Rows from block 2 of a small sound classifier, named by matrix and row number. Rows with one number belong to one neuron. Each number is 50 + 10 x the weight over its row's rms, rounded and kept within 0 to 99. All counts start at 0. After the name is the row's rms in percent of the matrix's.
After each neuron's rows are labels from the 100 clips, of 14976, where the neuron reaches its highest value: "loudest band" is the band of the loudest frequency at the time of the peak. Only what is clearly more common there than usual is listed. The data: acted Russian speech (Dusha).
# fc1: MLP up (model.blocks.2.mlp.fc1.weight, 512x256), inputs 0-255
# fc2: MLP down (model.blocks.2.mlp.fc2.weight, 256x512, transposed), outputs 0-255

fc1.351 045:60 40 39 45 52 40 52 42 45 65 45 36 40 72 46 51 41 48 59 48 38 44 43 46 50 52 58 50 52 52 44 54 51 45 52 56 34 46 45 45 57 50 55 66 46 40 52 47 43 49 61 40 59 63 54 63 59 49 64 72 36 52 61 59 31 46 66 44 46 46 34 55 49 65 46 58 39 63 45 67 40 39 65 36 52 55 50 44 47 56 44 51 64 52 62 62 51 52 42 54 33 43 39 56 47 57 49 58 55 63 48 40 58 55 37 46 40 37 58 50 75 36 51 35 49 46 61 42 61 70 39 57 56 49 30 47 59 63 67 49 34 41 42 61 39 44 57 61 62 39 59 44 62 64 53 57 60 48 62 47 72 52 43 55 49 43 42 37 25 68 30 58 52 41 52 56 67 39 47 60 41 40 43 30 39 70 59 59 61 53 38 41 49 60 54 39 71 45 55 40 49 45 32 57 34 63 41 44 58 44 57 55 54 51 40 47 42 53 39 73 43 54 30 46 41 68 56 46 40 50 62 43 61 42 63 53 46 46 62 51 46 61 34 48 26 49 48 38 47 51 51 43 72 59 36 57
fc2.351 058:59 64 47 42 65 57 46 44 63 44 64 62 35 38 48 65 35 47 64 42 60 40 63 46 66 53 39 51 46 34 62 58 51 53 58 42 54 31 58 46 56 49 62 60 50 48 48 64 47 78 35 36 61 56 56 56 27 39 37 43 37 40 51 48 62 41 61 36 57 43 71 59 55 65 55 54 45 37 38 60 50 44 66 52 59 70 40 60 58 58 39 51 43 37 56 42 60 49 61 43 42 65 52 56 68 56 57 42 63 38 39 48 53 42 55 37 42 40 58 67 55 32 58 52 56 43 29 60 56 41 56 34 35 59 31 60 53 47 55 58 48 52 36 43 56 41 46 47 57 51 44 71 42 39 46 51 26 58 31 48 45 69 34 36 37 47 49 51 59 47 61 39 35 42 55 51 71 63 55 58 63 37 47 54 48 55 58 72 44 47 49 40 37 44 43 56 29 52 52 52 55 63 50 58 40 38 53 49 50 52 39 60 60 64 58 61 47 49 45 38 55 41 65 50 42 51 39 52 62 60 40 67 61 58 52 63 56 54 48 53 51 43 58 62 61 52 54 52 62 53 47 55 39 39 48 43
loudest band: 250 to 500 Hz

fc1.133 045:64 48 45 57 29 39 59 44 51 48 46 40 51 18 35 34 55 49 56 44 69 44 66 63 59 52 33 49 54 61 53 49 51 46 49 59 45 42 50 50 61 39 42 33 41 49 67 63 58 38 34 70 42 42 57 53 47 65 49 53 45 57 37 51 50 56 49 59 34 45 55 48 32 49 42 37 52 40 49 52 38 58 38 53 41 53 48 50 46 50 27 52 49 58 50 32 47 54 68 58 51 63 59 43 77 62 44 51 64 40 51 49 60 79 46 59 49 43 57 35 60 65 51 54 60 32 55 65 42 52 53 29 37 32 70 47 56 46 43 50 64 63 74 51 49 47 51 50 53 48 36 59 47 47 57 37 56 61 41 41 54 40 41 46 56 21 59 71 52 38 63 50 36 46 24 42 47 45 60 56 45 55 53 41 50 55 41 59 30 46 52 64 49 44 48 37 30 47 39 61 59 67 55 52 43 53 48 57 65 39 41 45 45 48 52 38 54 51 59 60 60 47 44 49 55 42 55 49 61 40 47 44 59 46 57 43 49 64 46 59 48 58 57 52 52 63 47 40 58 66 56 49 50 54 40 71
fc2.133 059:30 46 54 42 40 58 49 40 53 55 53 52 50 61 60 62 60 50 51 50 57 65 41 29 42 45 50 36 57 51 35 42 59 37 42 51 72 47 61 41 47 38 40 45 70 45 46 57 54 64 48 50 42 64 37 48 49 54 37 38 62 53 57 40 45 59 44 58 44 68 39 62 57 44 49 47 54 44 26 52 63 51 50 42 38 34 41 57 54 46 63 35 42 34 61 68 58 56 46 51 58 59 35 48 33 42 61 59 34 27 44 57 54 47 73 59 38 54 49 51 54 45 56 35 51 63 50 50 51 34 35 36 57 55 74 64 35 43 56 58 66 54 51 49 42 46 50 55 59 59 57 43 49 57 46 55 49 40 52 48 55 48 48 34 38 67 54 42 53 51 44 45 64 53 58 84 35 39 34 58 65 56 50 57 56 50 43 53 72 50 47 56 55 66 46 58 84 56 50 48 34 38 31 61 42 47 42 47 51 68 54 49 51 50 40 47 54 54 46 44 49 53 56 53 61 53 46 47 34 53 41 52 32 54 62 48 51 37 34 45 55 28 59 44 55 49 35 61 44 47 57 60 60 63 68 56
loudest band: 500 to 1000 Hz

fc1.18 055:36 42 62 33 44 42 46 46 81 43 68 50 49 26 48 40 46 63 53 61 42 45 52 53 51 52 53 40 39 44 53 61 45 42 53 64 42 50 57 70 52 55 41 49 45 64 50 48 53 51 39 49 60 58 49 50 63 50 67 68 46 31 51 48 59 58 49 58 60 51 38 36 63 29 37 56 56 51 39 53 50 43 58 54 50 45 53 42 53 48 55 40 48 45 68 48 58 37 36 49 54 49 47 62 45 54 34 42 48 50 46 35 66 64 57 76 59 36 48 32 62 39 45 53 49 32 46 57 36 38 42 38 48 65 37 63 46 52 55 56 24 55 67 67 46 57 46 48 61 49 36 44 75 48 44 48 50 44 51 39 51 62 44 28 34 48 43 61 35 46 53 48 46 47 34 38 55 50 59 55 47 41 63 32 57 57 47 47 41 56 45 31 51 32 48 49 61 41 47 43 44 49 55 43 36 58 38 36 42 48 54 42 55 30 35 50 50 50 51 58 50 47 35 44 42 30 48 54 52 48 74 57 50 47 59 53 43 55 34 36 40 59 40 48 41 41 46 30 49 50 52 58 59 71 31 71
fc2.18 068:54 57 34 52 54 45 45 32 53 50 42 60 43 77 43 47 60 55 50 50 70 62 53 30 69 33 50 36 56 59 39 54 56 31 53 45 60 56 41 48 44 26 59 58 47 63 44 54 41 66 48 54 39 61 68 31 49 37 32 51 57 56 50 44 62 56 60 60 44 40 59 60 40 60 48 55 45 52 30 40 60 50 61 44 42 49 43 52 77 49 41 51 66 48 66 51 46 52 47 49 31 54 49 57 50 47 58 59 49 39 47 53 51 38 58 52 35 52 45 64 63 31 45 49 48 51 60 48 37 42 47 52 38 45 72 56 50 46 49 62 61 73 36 49 53 43 41 60 65 56 61 39 48 48 44 44 33 56 40 59 45 39 52 45 45 72 54 46 51 45 63 36 41 56 63 66 63 57 53 53 48 58 55 50 57 51 62 49 56 41 38 49 58 31 16 35 48 64 50 65 36 54 41 46 64 55 53 69 36 56 59 73 38 70 55 62 49 58 52 53 50 53 61 57 54 62 42 44 53 52 48 58 35 45 47 44 35 44 39 58 40 55 59 36 39 58 35 58 38 43 48 58 44 36 53 45
loudest band: 250 to 500 Hz; 500 to 1000 Hz

fc1.400 046:51 56 60 59 61 53 37 54 20 39 45 58 61 64 30 46 52 47 43 63 47 32 44 52 63 54 39 47 33 50 56 39 58 55 41 48 55 47 66 68 48 50 45 61 38 42 38 46 29 41 54 49 54 62 45 38 32 57 60 58 42 48 47 44 58 47 60 46 58 59 42 56 47 62 22 58 42 55 59 42 30 49 51 57 72 39 57 57 51 63 49 48 52 52 52 65 59 53 49 49 29 36 39 46 42 42 58 41 62 59 51 49 60 41 49 54 44 59 45 56 44 41 61 54 56 50 45 44 50 50 51 51 53 63 48 48 22 40 65 51 48 59 35 53 58 30 51 51 55 46 47 27 54 42 48 52 60 63 44 45 59 38 46 79 55 57 60 44 52 34 61 46 76 59 69 53 51 36 26 60 57 49 40 62 42 51 53 43 52 50 69 48 43 49 44 44 75 63 58 49 56 57 52 46 43 67 68 48 46 50 48 31 54 53 45 67 44 45 63 44 56 44 35 42 51 26 59 57 47 49 39 54 59 62 43 56 55 40 41 44 70 48 52 60 41 46 44 42 63 50 61 43 52 41 40 35
fc2.400 063:47 42 64 60 58 42 46 56 45 58 53 52 39 53 50 45 48 57 57 42 33 71 61 59 59 51 44 45 59 49 40 55 48 37 55 50 40 43 45 57 62 41 41 35 47 47 59 40 60 62 59 52 70 38 51 46 56 48 61 54 63 45 39 65 57 60 50 66 43 55 38 46 40 43 61 37 43 36 36 53 59 79 43 46 34 55 57 38 54 45 54 52 61 64 51 40 69 38 48 71 77 46 57 58 58 58 37 52 52 58 52 59 57 69 51 34 44 44 41 32 61 48 37 52 55 51 52 61 47 28 46 58 66 47 49 62 75 59 49 34 38 56 46 49 40 52 42 62 50 54 55 57 34 51 72 67 52 51 37 47 49 73 57 38 59 47 44 40 34 40 41 38 39 51 43 53 58 60 74 44 45 57 51 39 57 38 53 50 49 57 52 58 34 45 61 43 29 51 54 50 37 54 49 32 47 31 64 52 47 50 42 43 56 48 42 48 62 66 46 58 30 45 48 45 58 26 50 49 56 57 50 33 37 61 34 37 50 52 58 45 35 40 49 57 47 42 73 39 47 53 57 51 47 57 44 32
loudest band: 500 to 1000 Hz

fc1.190 044:66 54 55 35 39 58 46 42 41 35 36 72 66 36 35 50 38 54 40 54 59 50 48 55 56 62 58 46 61 38 46 64 47 49 44 65 52 43 53 66 59 60 50 46 39 33 54 62 18 42 60 47 51 45 51 32 65 52 55 52 40 49 41 64 45 49 56 48 52 54 48 33 34 58 40 47 38 59 48 53 32 39 44 63 51 56 42 45 40 55 54 35 60 35 58 49 38 49 45 58 33 50 43 45 45 50 47 52 57 63 52 38 53 38 50 48 44 50 60 66 62 61 55 47 48 54 77 45 46 50 59 53 47 63 41 50 46 50 49 65 63 58 57 45 46 40 53 46 45 55 34 56 57 46 56 56 45 46 62 44 29 41 49 46 64 45 69 67 53 34 64 22 69 61 43 51 49 50 57 47 47 64 33 58 53 51 47 46 49 42 48 69 55 40 44 47 63 59 57 39 56 48 63 62 45 62 48 42 46 45 48 44 29 51 49 61 41 38 63 45 34 30 40 53 70 62 63 53 54 59 44 55 70 38 36 56 55 33 52 43 61 62 49 73 36 57 47 40 41 54 31 65 37 49 56 58
fc2.190 052:77 41 52 57 73 46 40 48 61 46 52 54 28 51 58 63 50 48 61 59 48 40 71 53 43 47 40 40 54 56 47 55 41 46 60 53 59 49 70 29 56 51 36 51 62 65 43 56 40 58 48 53 57 32 45 63 43 37 67 50 41 46 44 50 39 73 45 49 52 54 44 64 63 56 51 38 40 43 48 41 53 65 52 61 36 43 41 44 40 44 37 39 49 60 64 65 62 51 51 55 59 56 41 57 44 55 59 53 58 45 52 43 69 62 46 62 64 64 42 45 41 55 51 54 47 39 48 50 53 72 52 41 67 52 71 73 54 54 37 30 42 69 74 50 49 47 52 59 56 41 48 47 48 49 60 47 53 48 28 37 52 49 47 40 45 44 27 53 62 46 48 48 35 45 53 44 53 40 62 70 53 39 42 35 44 59 54 60 39 66 41 63 55 43 55 43 47 37 38 38 35 59 58 35 36 51 61 37 53 62 43 58 59 45 45 40 50 44 35 51 49 48 41 53 40 53 49 41 43 47 36 34 45 57 54 61 30 48 51 37 36 39 69 38 44 53 50 30 44 61 55 41 66 63 60 48
loudest band: 500 to 1000 Hz

fc1.224 128:52 58 46 43 48 62 58 40 38 40 63 49 41 47 55 56 59 50 47 55 46 42 66 64 45 39 63 73 34 38 54 36 41 46 46 65 44 45 44 44 34 37 49 60 26 53 52 41 52 29 45 48 57 50 71 42 50 65 39 50 62 58 39 78 41 50 61 48 43 57 51 57 40 58 43 41 50 55 48 41 52 52 59 38 50 63 85 54 57 50 44 48 46 62 70 62 56 46 50 38 53 48 40 51 71 63 50 33 66 62 71 51 38 42 46 62 58 54 57 61 47 49 53 50 60 51 65 41 60 64 50 47 62 49 51 54 46 64 45 21 45 51 42 51 60 46 43 48 56 43 59 53 58 42 57 57 36 41 57 29 65 60 33 51 59 48 54 42 45 46 46 56 61 49 61 41 46 55 36 58 46 59 47 79 54 44 62 55 56 51 45 25 62 43 47 65 48 59 42 56 66 59 52 38 53 52 55 57 52 44 39 40 41 49 60 50 42 43 41 52 40 51 45 47 48 58 53 66 44 52 47 52 61 63 46 48 60 58 52 61 61 53 56 38 36 38 11 51 45 37 57 37 54 61 55 50
fc2.224 099:48 59 43 57 45 40 36 75 47 52 48 50 44 40 54 55 39 44 52 49 49 57 50 30 47 55 35 43 57 49 51 54 58 46 56 52 43 50 66 54 51 57 42 50 46 57 44 51 47 61 52 54 58 59 50 54 55 64 52 53 51 52 44 52 41 55 51 43 48 49 50 48 52 46 48 44 43 39 44 55 63 45 32 53 56 44 86 59 50 48 57 38 57 53 61 45 42 43 62 57 48 56 54 53 37 52 52 55 49 38 52 50 43 52 52 62 50 51 43 45 56 52 42 39 41 53 54 56 51 48 51 56 34 50 49 43 47 39 51 55 52 43 61 46 44 44 46 45 36 54 38 37 44 55 55 41 50 44 53 59 52 52 53 44 45 45 34 57 59 65 51 41 51 47 47 61 47 49 56 44 55 40 58 59 54 49 55 51 46 54 43 66 52 61 38 32 45 41 45 51 90 34 46 62 51 49 44 43 44 58 49 50 57 51 46 58 67 42 50 42 50 47 50 56 48 39 65 43 47 31 59 72 57 58 34 51 49 50 57 55 43 61 47 54 61 67 00 50 49 53 42 47 60 38 52 39
loudest band: 500 to 1000 Hz

fc1.19 180:43 43 43 50 76 50 45 61 41 52 48 49 61 58 40 54 57 60 45 55 44 39 44 69 43 44 61 64 44 31 55 36 47 39 56 47 41 42 55 32 43 48 54 56 41 58 56 40 57 55 33 45 59 47 65 29 37 76 53 52 56 60 60 55 47 45 28 46 47 50 43 55 48 43 54 66 38 56 51 46 57 45 29 38 62 49 67 47 46 56 35 26 39 53 45 47 44 57 58 44 61 51 51 55 66 54 59 54 37 56 50 51 56 43 28 45 53 55 53 74 42 54 52 63 61 63 67 52 52 63 48 47 62 61 59 45 69 79 55 27 33 48 55 65 48 46 47 45 65 51 53 65 61 59 52 41 36 41 61 51 64 59 48 44 61 48 68 49 31 32 45 62 45 50 67 42 44 52 53 54 53 61 45 58 58 43 57 54 37 40 56 46 59 45 52 58 41 46 49 67 51 61 54 47 56 33 53 44 63 43 45 31 37 54 55 46 43 55 47 54 51 44 28 70 32 45 53 48 55 48 52 23 52 46 57 44 50 58 54 25 59 47 48 38 45 59 35 61 51 46 63 52 49 49 55 69
fc2.19 141:37 41 41 55 45 58 60 63 52 41 40 43 59 48 50 64 59 48 44 53 43 34 43 57 39 49 50 45 53 48 35 55 57 40 57 53 33 34 47 50 57 48 74 46 49 36 43 59 63 64 38 44 56 48 58 56 37 61 53 61 61 26 40 61 62 64 44 46 46 49 47 38 51 65 32 55 58 39 39 54 75 60 50 46 34 54 66 45 58 65 60 63 41 57 66 48 43 49 71 47 32 49 66 47 44 39 77 61 47 61 47 64 39 36 46 74 49 49 63 68 42 65 45 47 43 44 42 63 50 46 39 43 39 36 38 50 60 61 45 54 52 44 47 40 41 41 49 30 47 61 71 54 30 54 53 41 38 27 56 46 38 43 42 70 56 51 56 51 46 62 55 44 40 39 55 43 67 46 45 45 49 58 52 56 44 39 66 37 53 40 57 55 59 36 40 54 38 55 40 46 40 46 51 69 58 49 42 58 33 54 52 53 65 51 64 56 63 42 48 47 42 45 48 49 50 47 60 58 50 49 59 59 34 68 34 42 55 41 47 63 65 45 35 45 31 66 40 58 48 60 59 55 40 42 57 50
loudest band: 500 to 1000 Hz

fc1.487 045:44 51 58 35 44 51 47 40 69 62 51 49 42 21 35 48 54 61 68 49 63 52 59 34 65 45 52 52 60 44 47 72 48 63 54 53 53 43 62 63 34 37 46 37 49 60 82 63 62 69 41 45 45 60 55 52 61 55 69 53 42 65 41 52 58 39 52 56 50 40 58 41 51 37 29 41 59 58 38 74 48 38 50 66 38 52 58 39 56 40 56 36 46 29 52 59 60 33 38 47 55 56 56 61 47 49 44 49 55 47 54 29 70 69 47 50 54 52 54 48 64 40 62 58 57 27 52 58 44 55 34 35 52 53 39 41 69 45 55 50 53 51 43 75 52 47 63 45 54 47 43 68 69 61 44 52 60 56 49 45 54 42 39 51 50 46 58 54 39 60 52 47 46 44 56 48 45 49 53 54 59 60 47 36 61 52 47 58 26 48 57 51 31 49 44 47 49 45 55 43 47 40 53 61 41 49 51 50 32 41 36 41 62 32 37 50 47 45 73 60 45 46 31 45 47 47 63 49 41 45 47 47 56 42 60 66 44 51 54 54 57 40 54 56 62 44 50 33 48 53 41 43 50 54 41 76
fc2.487 063:54 34 34 40 58 44 47 65 59 40 45 41 47 45 63 52 51 57 47 48 51 40 53 29 64 52 46 44 52 47 57 54 53 17 63 51 48 52 50 32 52 36 55 55 47 59 35 46 44 59 49 51 38 55 42 46 47 29 38 32 40 60 52 45 56 37 51 44 42 69 49 47 46 62 55 42 47 51 37 44 49 45 68 39 50 55 33 49 54 48 50 43 62 62 66 54 62 55 65 56 42 59 46 29 67 44 58 49 47 40 45 71 61 40 69 44 37 47 55 45 46 42 62 46 62 50 41 58 55 27 52 48 15 62 76 55 54 51 38 61 57 59 54 51 26 54 47 44 61 46 50 53 48 53 56 60 52 57 49 57 43 40 44 38 51 53 55 45 49 24 69 54 45 59 48 73 57 51 57 56 60 52 55 36 43 45 57 46 71 59 50 38 48 27 40 47 68 48 37 52 34 43 35 60 43 59 46 47 56 55 46 40 58 67 50 52 59 35 36 43 50 56 66 47 42 52 58 51 48 49 65 62 38 44 51 61 42 49 25 58 50 46 51 44 42 36 22 50 38 57 46 53 46 54 57 51
loudest band: 250 to 500 Hz

fc1.466 046:43 46 46 45 55 70 51 34 74 59 60 46 48 57 47 59 64 57 47 39 65 50 52 46 52 43 60 49 45 61 58 69 50 62 72 56 42 58 41 45 65 43 47 54 42 31 56 37 68 49 47 34 54 46 56 42 59 56 39 44 57 51 37 58 50 32 55 35 33 51 40 40 33 48 52 37 56 54 41 64 53 65 61 43 47 53 51 41 46 42 54 52 60 57 41 55 14 49 48 56 44 68 46 55 30 47 29 38 31 45 52 35 66 42 53 40 57 51 53 38 61 55 48 60 32 58 56 49 45 66 57 35 57 58 40 64 64 54 71 41 60 42 43 51 49 40 33 40 55 46 51 54 69 53 48 45 47 29 35 51 67 47 46 44 63 53 35 42 44 70 63 48 57 50 51 42 55 48 55 38 53 45 68 53 53 69 43 42 54 69 40 44 58 44 54 47 50 38 56 59 47 54 60 49 49 59 44 51 53 60 47 55 72 46 56 43 71 59 51 58 43 67 56 59 62 39 40 45 65 35 48 40 35 40 45 53 32 48 50 63 38 48 44 38 52 47 56 33 48 62 43 59 56 46 40 59
fc2.466 067:62 55 60 35 50 49 60 48 60 60 32 40 40 44 59 71 40 53 52 62 61 54 44 53 46 52 45 75 66 45 55 46 48 46 52 42 50 40 42 45 43 41 59 46 52 52 51 56 20 69 46 59 31 43 54 51 49 53 51 46 40 34 49 47 51 55 70 57 70 49 53 56 49 51 63 54 49 56 56 53 48 37 40 45 46 42 41 64 72 60 40 43 61 30 66 53 68 51 60 40 29 45 43 67 30 49 58 62 39 50 57 64 62 60 40 61 60 50 55 60 35 53 75 32 46 40 60 47 52 53 48 43 38 55 74 55 73 57 73 49 51 57 47 56 44 47 54 61 55 51 46 44 29 49 50 37 59 61 51 42 49 42 42 48 31 58 57 60 63 41 37 45 46 60 46 56 51 41 63 54 49 52 52 35 44 42 50 68 57 48 40 63 51 45 49 55 59 54 40 35 26 54 68 46 54 40 69 48 46 40 38 77 36 64 43 42 45 28 47 38 57 46 50 43 42 61 39 41 46 46 52 55 49 40 58 59 53 42 51 36 52 49 49 39 54 50 36 57 35 50 55 38 48 39 52 57
loudest band: 250 to 500 Hz; 500 to 1000 Hz

fc1.39 051:44 53 42 44 57 64 61 58 44 34 49 39 52 62 36 49 62 44 21 49 71 64 58 46 57 63 46 48 59 57 56 43 37 47 65 67 57 52 56 55 46 52 54 59 36 19 53 49 49 52 46 52 45 61 47 35 54 52 44 52 53 38 42 57 58 47 55 67 62 43 71 47 50 70 43 54 51 51 52 48 54 50 48 63 76 52 55 57 36 63 54 65 46 36 36 27 58 58 40 50 45 51 52 42 42 53 55 50 41 48 46 47 72 52 45 56 41 48 41 42 60 42 42 47 43 24 41 47 32 34 52 36 43 75 51 38 44 61 40 55 43 46 32 54 59 43 72 41 50 57 53 55 55 59 53 52 47 40 41 45 68 49 60 79 49 65 47 45 55 43 62 56 46 45 59 72 61 41 50 47 47 54 48 38 56 52 48 40 48 51 39 51 51 54 51 41 41 42 59 77 43 53 49 47 58 69 55 44 43 47 48 49 57 63 54 42 50 34 55 32 37 42 54 47 63 42 41 42 47 58 37 60 62 38 47 46 62 38 60 59 65 25 50 63 46 35 47 43 65 51 48 59 46 33 36 53
fc2.39 060:40 70 51 45 61 54 54 45 57 57 46 62 58 54 49 45 33 71 63 56 32 64 54 57 57 62 58 69 49 50 48 24 51 51 45 48 59 40 45 41 36 66 51 36 54 45 48 56 44 52 39 68 59 48 48 48 47 47 66 44 48 43 45 51 57 54 55 66 53 45 45 37 57 50 48 47 55 52 57 57 47 70 40 47 52 58 42 49 45 43 55 33 60 38 55 44 47 47 68 58 54 52 46 52 47 32 42 62 59 58 52 55 48 58 40 48 53 52 46 54 32 56 50 81 76 44 54 55 53 52 60 49 54 47 63 78 64 48 44 30 51 56 46 45 38 67 50 60 35 53 45 43 47 39 47 56 53 74 53 50 56 45 48 26 64 43 50 60 39 45 27 50 60 50 48 56 43 71 56 58 46 51 39 45 58 54 41 49 57 49 43 37 27 19 59 65 58 50 51 57 69 53 55 58 49 48 57 58 46 59 43 54 42 29 50 48 41 48 62 64 44 36 26 50 36 62 67 48 61 30 58 30 46 55 43 55 66 48 51 40 49 69 44 55 56 54 40 52 35 57 54 41 43 45 62 58
loudest band: 250 to 500 Hz

fc1.209 049:37 64 71 58 51 61 58 48 54 62 37 69 46 37 51 45 52 60 56 42 59 32 41 58 45 46 53 47 46 44 47 64 55 54 47 67 66 38 45 47 52 45 50 50 28 42 61 59 59 43 22 43 42 38 60 47 45 53 46 59 55 52 54 59 48 42 70 55 52 59 56 40 50 58 60 37 58 51 53 64 46 54 60 49 45 54 52 41 35 60 32 37 67 45 39 64 48 47 37 46 46 63 48 60 67 59 51 49 34 43 51 49 74 72 45 48 53 41 50 33 69 41 34 51 44 38 38 55 69 33 41 58 58 37 39 45 83 45 63 54 50 41 46 44 54 41 56 43 56 48 46 58 58 64 30 45 62 52 42 51 47 45 21 33 41 40 49 43 35 63 42 58 47 48 51 38 48 61 54 38 40 59 37 47 58 54 49 58 47 64 41 42 49 42 49 37 56 25 55 48 39 41 47 45 51 69 27 63 52 46 51 54 44 60 42 48 51 30 61 64 40 45 35 47 37 58 51 47 50 50 60 36 52 41 50 54 43 49 47 51 50 62 43 41 55 48 43 35 45 54 53 54 56 71 42 73
fc2.209 062:67 33 41 44 62 53 41 30 45 48 44 59 38 60 57 50 32 56 31 52 46 53 57 41 59 51 55 54 71 44 33 54 48 32 49 34 48 49 64 34 44 41 66 54 49 43 53 49 55 49 52 61 54 64 61 53 62 42 51 49 60 45 56 40 60 54 43 50 42 61 62 52 41 46 40 51 51 49 46 53 45 43 55 50 43 63 53 45 72 51 54 41 23 57 64 50 51 53 50 47 51 55 53 46 52 56 86 67 47 42 57 61 47 44 47 67 54 51 50 65 63 43 68 49 67 33 54 55 47 49 56 48 43 65 34 56 45 42 40 67 41 66 36 56 34 48 71 47 46 67 45 45 55 57 61 44 51 55 53 53 48 54 47 41 53 51 49 45 45 40 57 43 34 41 38 74 52 52 40 50 84 26 61 45 63 40 44 68 51 40 42 53 43 20 37 58 52 63 50 57 43 52 42 56 61 54 43 39 31 54 36 41 45 57 50 56 46 62 38 51 43 48 77 39 63 55 47 44 49 56 46 64 53 41 51 58 37 29 43 65 47 53 57 36 51 43 54 42 45 53 44 55 41 44 58 43
loudest band: 250 to 500 Hz

fc1.456 046:32 50 48 52 54 50 39 54 52 59 44 51 41 64 54 36 59 58 26 46 45 43 63 55 50 53 50 54 52 45 62 35 48 34 43 63 39 52 65 45 40 42 46 61 27 26 62 53 58 53 47 46 51 66 40 42 53 52 47 66 44 52 55 56 53 51 58 53 82 62 25 74 62 45 40 48 59 40 57 51 55 55 63 53 81 51 60 55 55 54 42 51 60 53 42 51 46 48 27 53 65 54 59 60 37 48 53 37 47 49 65 55 59 84 40 52 45 48 58 45 58 59 39 49 62 35 44 54 54 59 43 59 40 56 45 57 40 44 53 50 32 51 38 38 53 38 44 36 63 44 49 54 59 39 50 59 67 55 51 57 73 42 37 40 60 44 51 43 25 51 46 51 48 42 34 54 56 61 46 46 48 36 38 42 50 81 64 47 68 56 59 35 51 47 46 44 80 53 43 42 45 45 56 46 48 60 50 29 56 53 55 49 39 55 58 50 44 40 45 47 53 45 55 45 35 50 49 57 60 41 69 39 63 51 63 64 58 46 56 44 50 56 44 46 46 41 53 51 63 49 50 43 55 49 53 66
fc2.456 060:65 63 54 41 57 44 60 44 50 55 44 49 58 47 43 69 33 33 58 56 49 58 51 49 53 45 61 38 56 53 30 46 44 40 43 47 30 59 46 51 46 46 65 43 36 58 41 48 48 62 50 47 64 62 56 61 49 34 55 56 49 63 42 63 57 44 47 55 35 44 73 36 39 51 49 65 62 41 44 46 23 52 46 52 46 48 69 48 61 40 41 52 53 51 69 52 45 61 34 43 39 26 45 52 38 46 55 54 35 51 63 43 63 57 41 41 42 43 66 57 62 53 44 55 45 61 62 41 35 59 41 40 71 48 39 50 64 46 50 55 44 59 34 61 64 38 39 54 42 45 55 51 51 43 45 42 35 53 48 44 49 45 48 31 39 43 44 39 53 59 59 61 56 59 47 53 54 48 54 39 54 61 47 45 46 39 60 60 58 47 36 29 36 41 38 44 46 64 65 42 66 55 53 58 54 46 48 65 55 50 52 46 42 57 31 53 60 65 51 50 36 66 47 46 54 36 39 60 46 44 31 40 38 41 37 29 65 47 54 43 49 39 40 44 49 69 71 32 61 52 43 56 63 27 26 33
loudest band: 500 to 1000 Hz

fc1.421 053:53 49 56 47 62 65 43 52 49 38 57 34 61 32 50 35 57 58 52 49 63 44 65 54 49 53 46 51 69 42 66 63 46 51 59 56 41 62 61 56 43 52 51 59 63 52 52 56 50 49 55 47 60 39 58 38 59 54 53 38 59 56 49 52 50 28 83 62 44 59 46 37 62 38 36 51 41 53 36 63 54 39 69 56 46 52 34 46 61 61 72 34 59 55 61 58 42 44 50 48 57 54 49 47 35 64 55 39 43 36 61 38 68 42 54 47 58 61 57 48 54 35 55 48 47 44 67 45 39 48 33 48 52 47 46 52 44 46 45 40 39 61 44 56 49 46 22 39 62 53 40 60 40 45 60 42 65 57 48 34 62 51 50 71 55 60 48 37 35 37 59 46 41 44 42 53 43 44 56 37 51 52 58 48 39 48 42 51 42 47 50 59 49 32 48 46 58 72 39 51 41 28 57 50 35 56 61 61 33 58 33 50 56 36 52 69 45 43 71 38 51 60 44 50 49 49 34 41 34 55 62 55 56 40 38 44 44 63 61 50 62 38 62 40 40 28 44 36 50 59 52 61 37 37 37 37
fc2.421 066:54 53 25 58 49 43 61 54 61 59 50 47 42 60 44 59 37 64 56 41 55 75 44 25 38 61 47 57 50 50 30 38 47 56 56 41 44 48 37 45 59 32 52 38 46 43 50 51 42 46 49 52 57 56 32 61 42 42 62 58 42 43 39 53 41 64 53 61 58 53 50 51 52 50 57 43 55 56 57 35 44 57 41 40 57 57 65 60 56 61 62 45 60 22 62 51 82 46 64 51 41 52 48 57 54 33 25 52 48 48 34 67 59 65 55 51 54 60 55 64 30 58 50 43 62 38 38 65 56 41 57 40 41 57 58 56 42 65 51 44 75 57 61 61 34 43 56 65 47 54 53 71 45 55 45 53 48 44 57 51 42 62 43 25 53 45 61 46 67 49 61 43 53 64 58 55 57 44 45 52 25 60 56 38 70 58 41 46 45 49 48 48 50 36 44 45 49 57 41 56 51 52 51 44 64 67 50 39 55 69 64 64 50 60 43 43 43 52 36 54 43 44 37 63 46 59 54 65 64 53 58 41 44 52 44 65 54 50 47 34 30 36 52 54 45 61 37 49 39 45 56 43 48 55 50 62
loudest band: 500 to 1000 Hz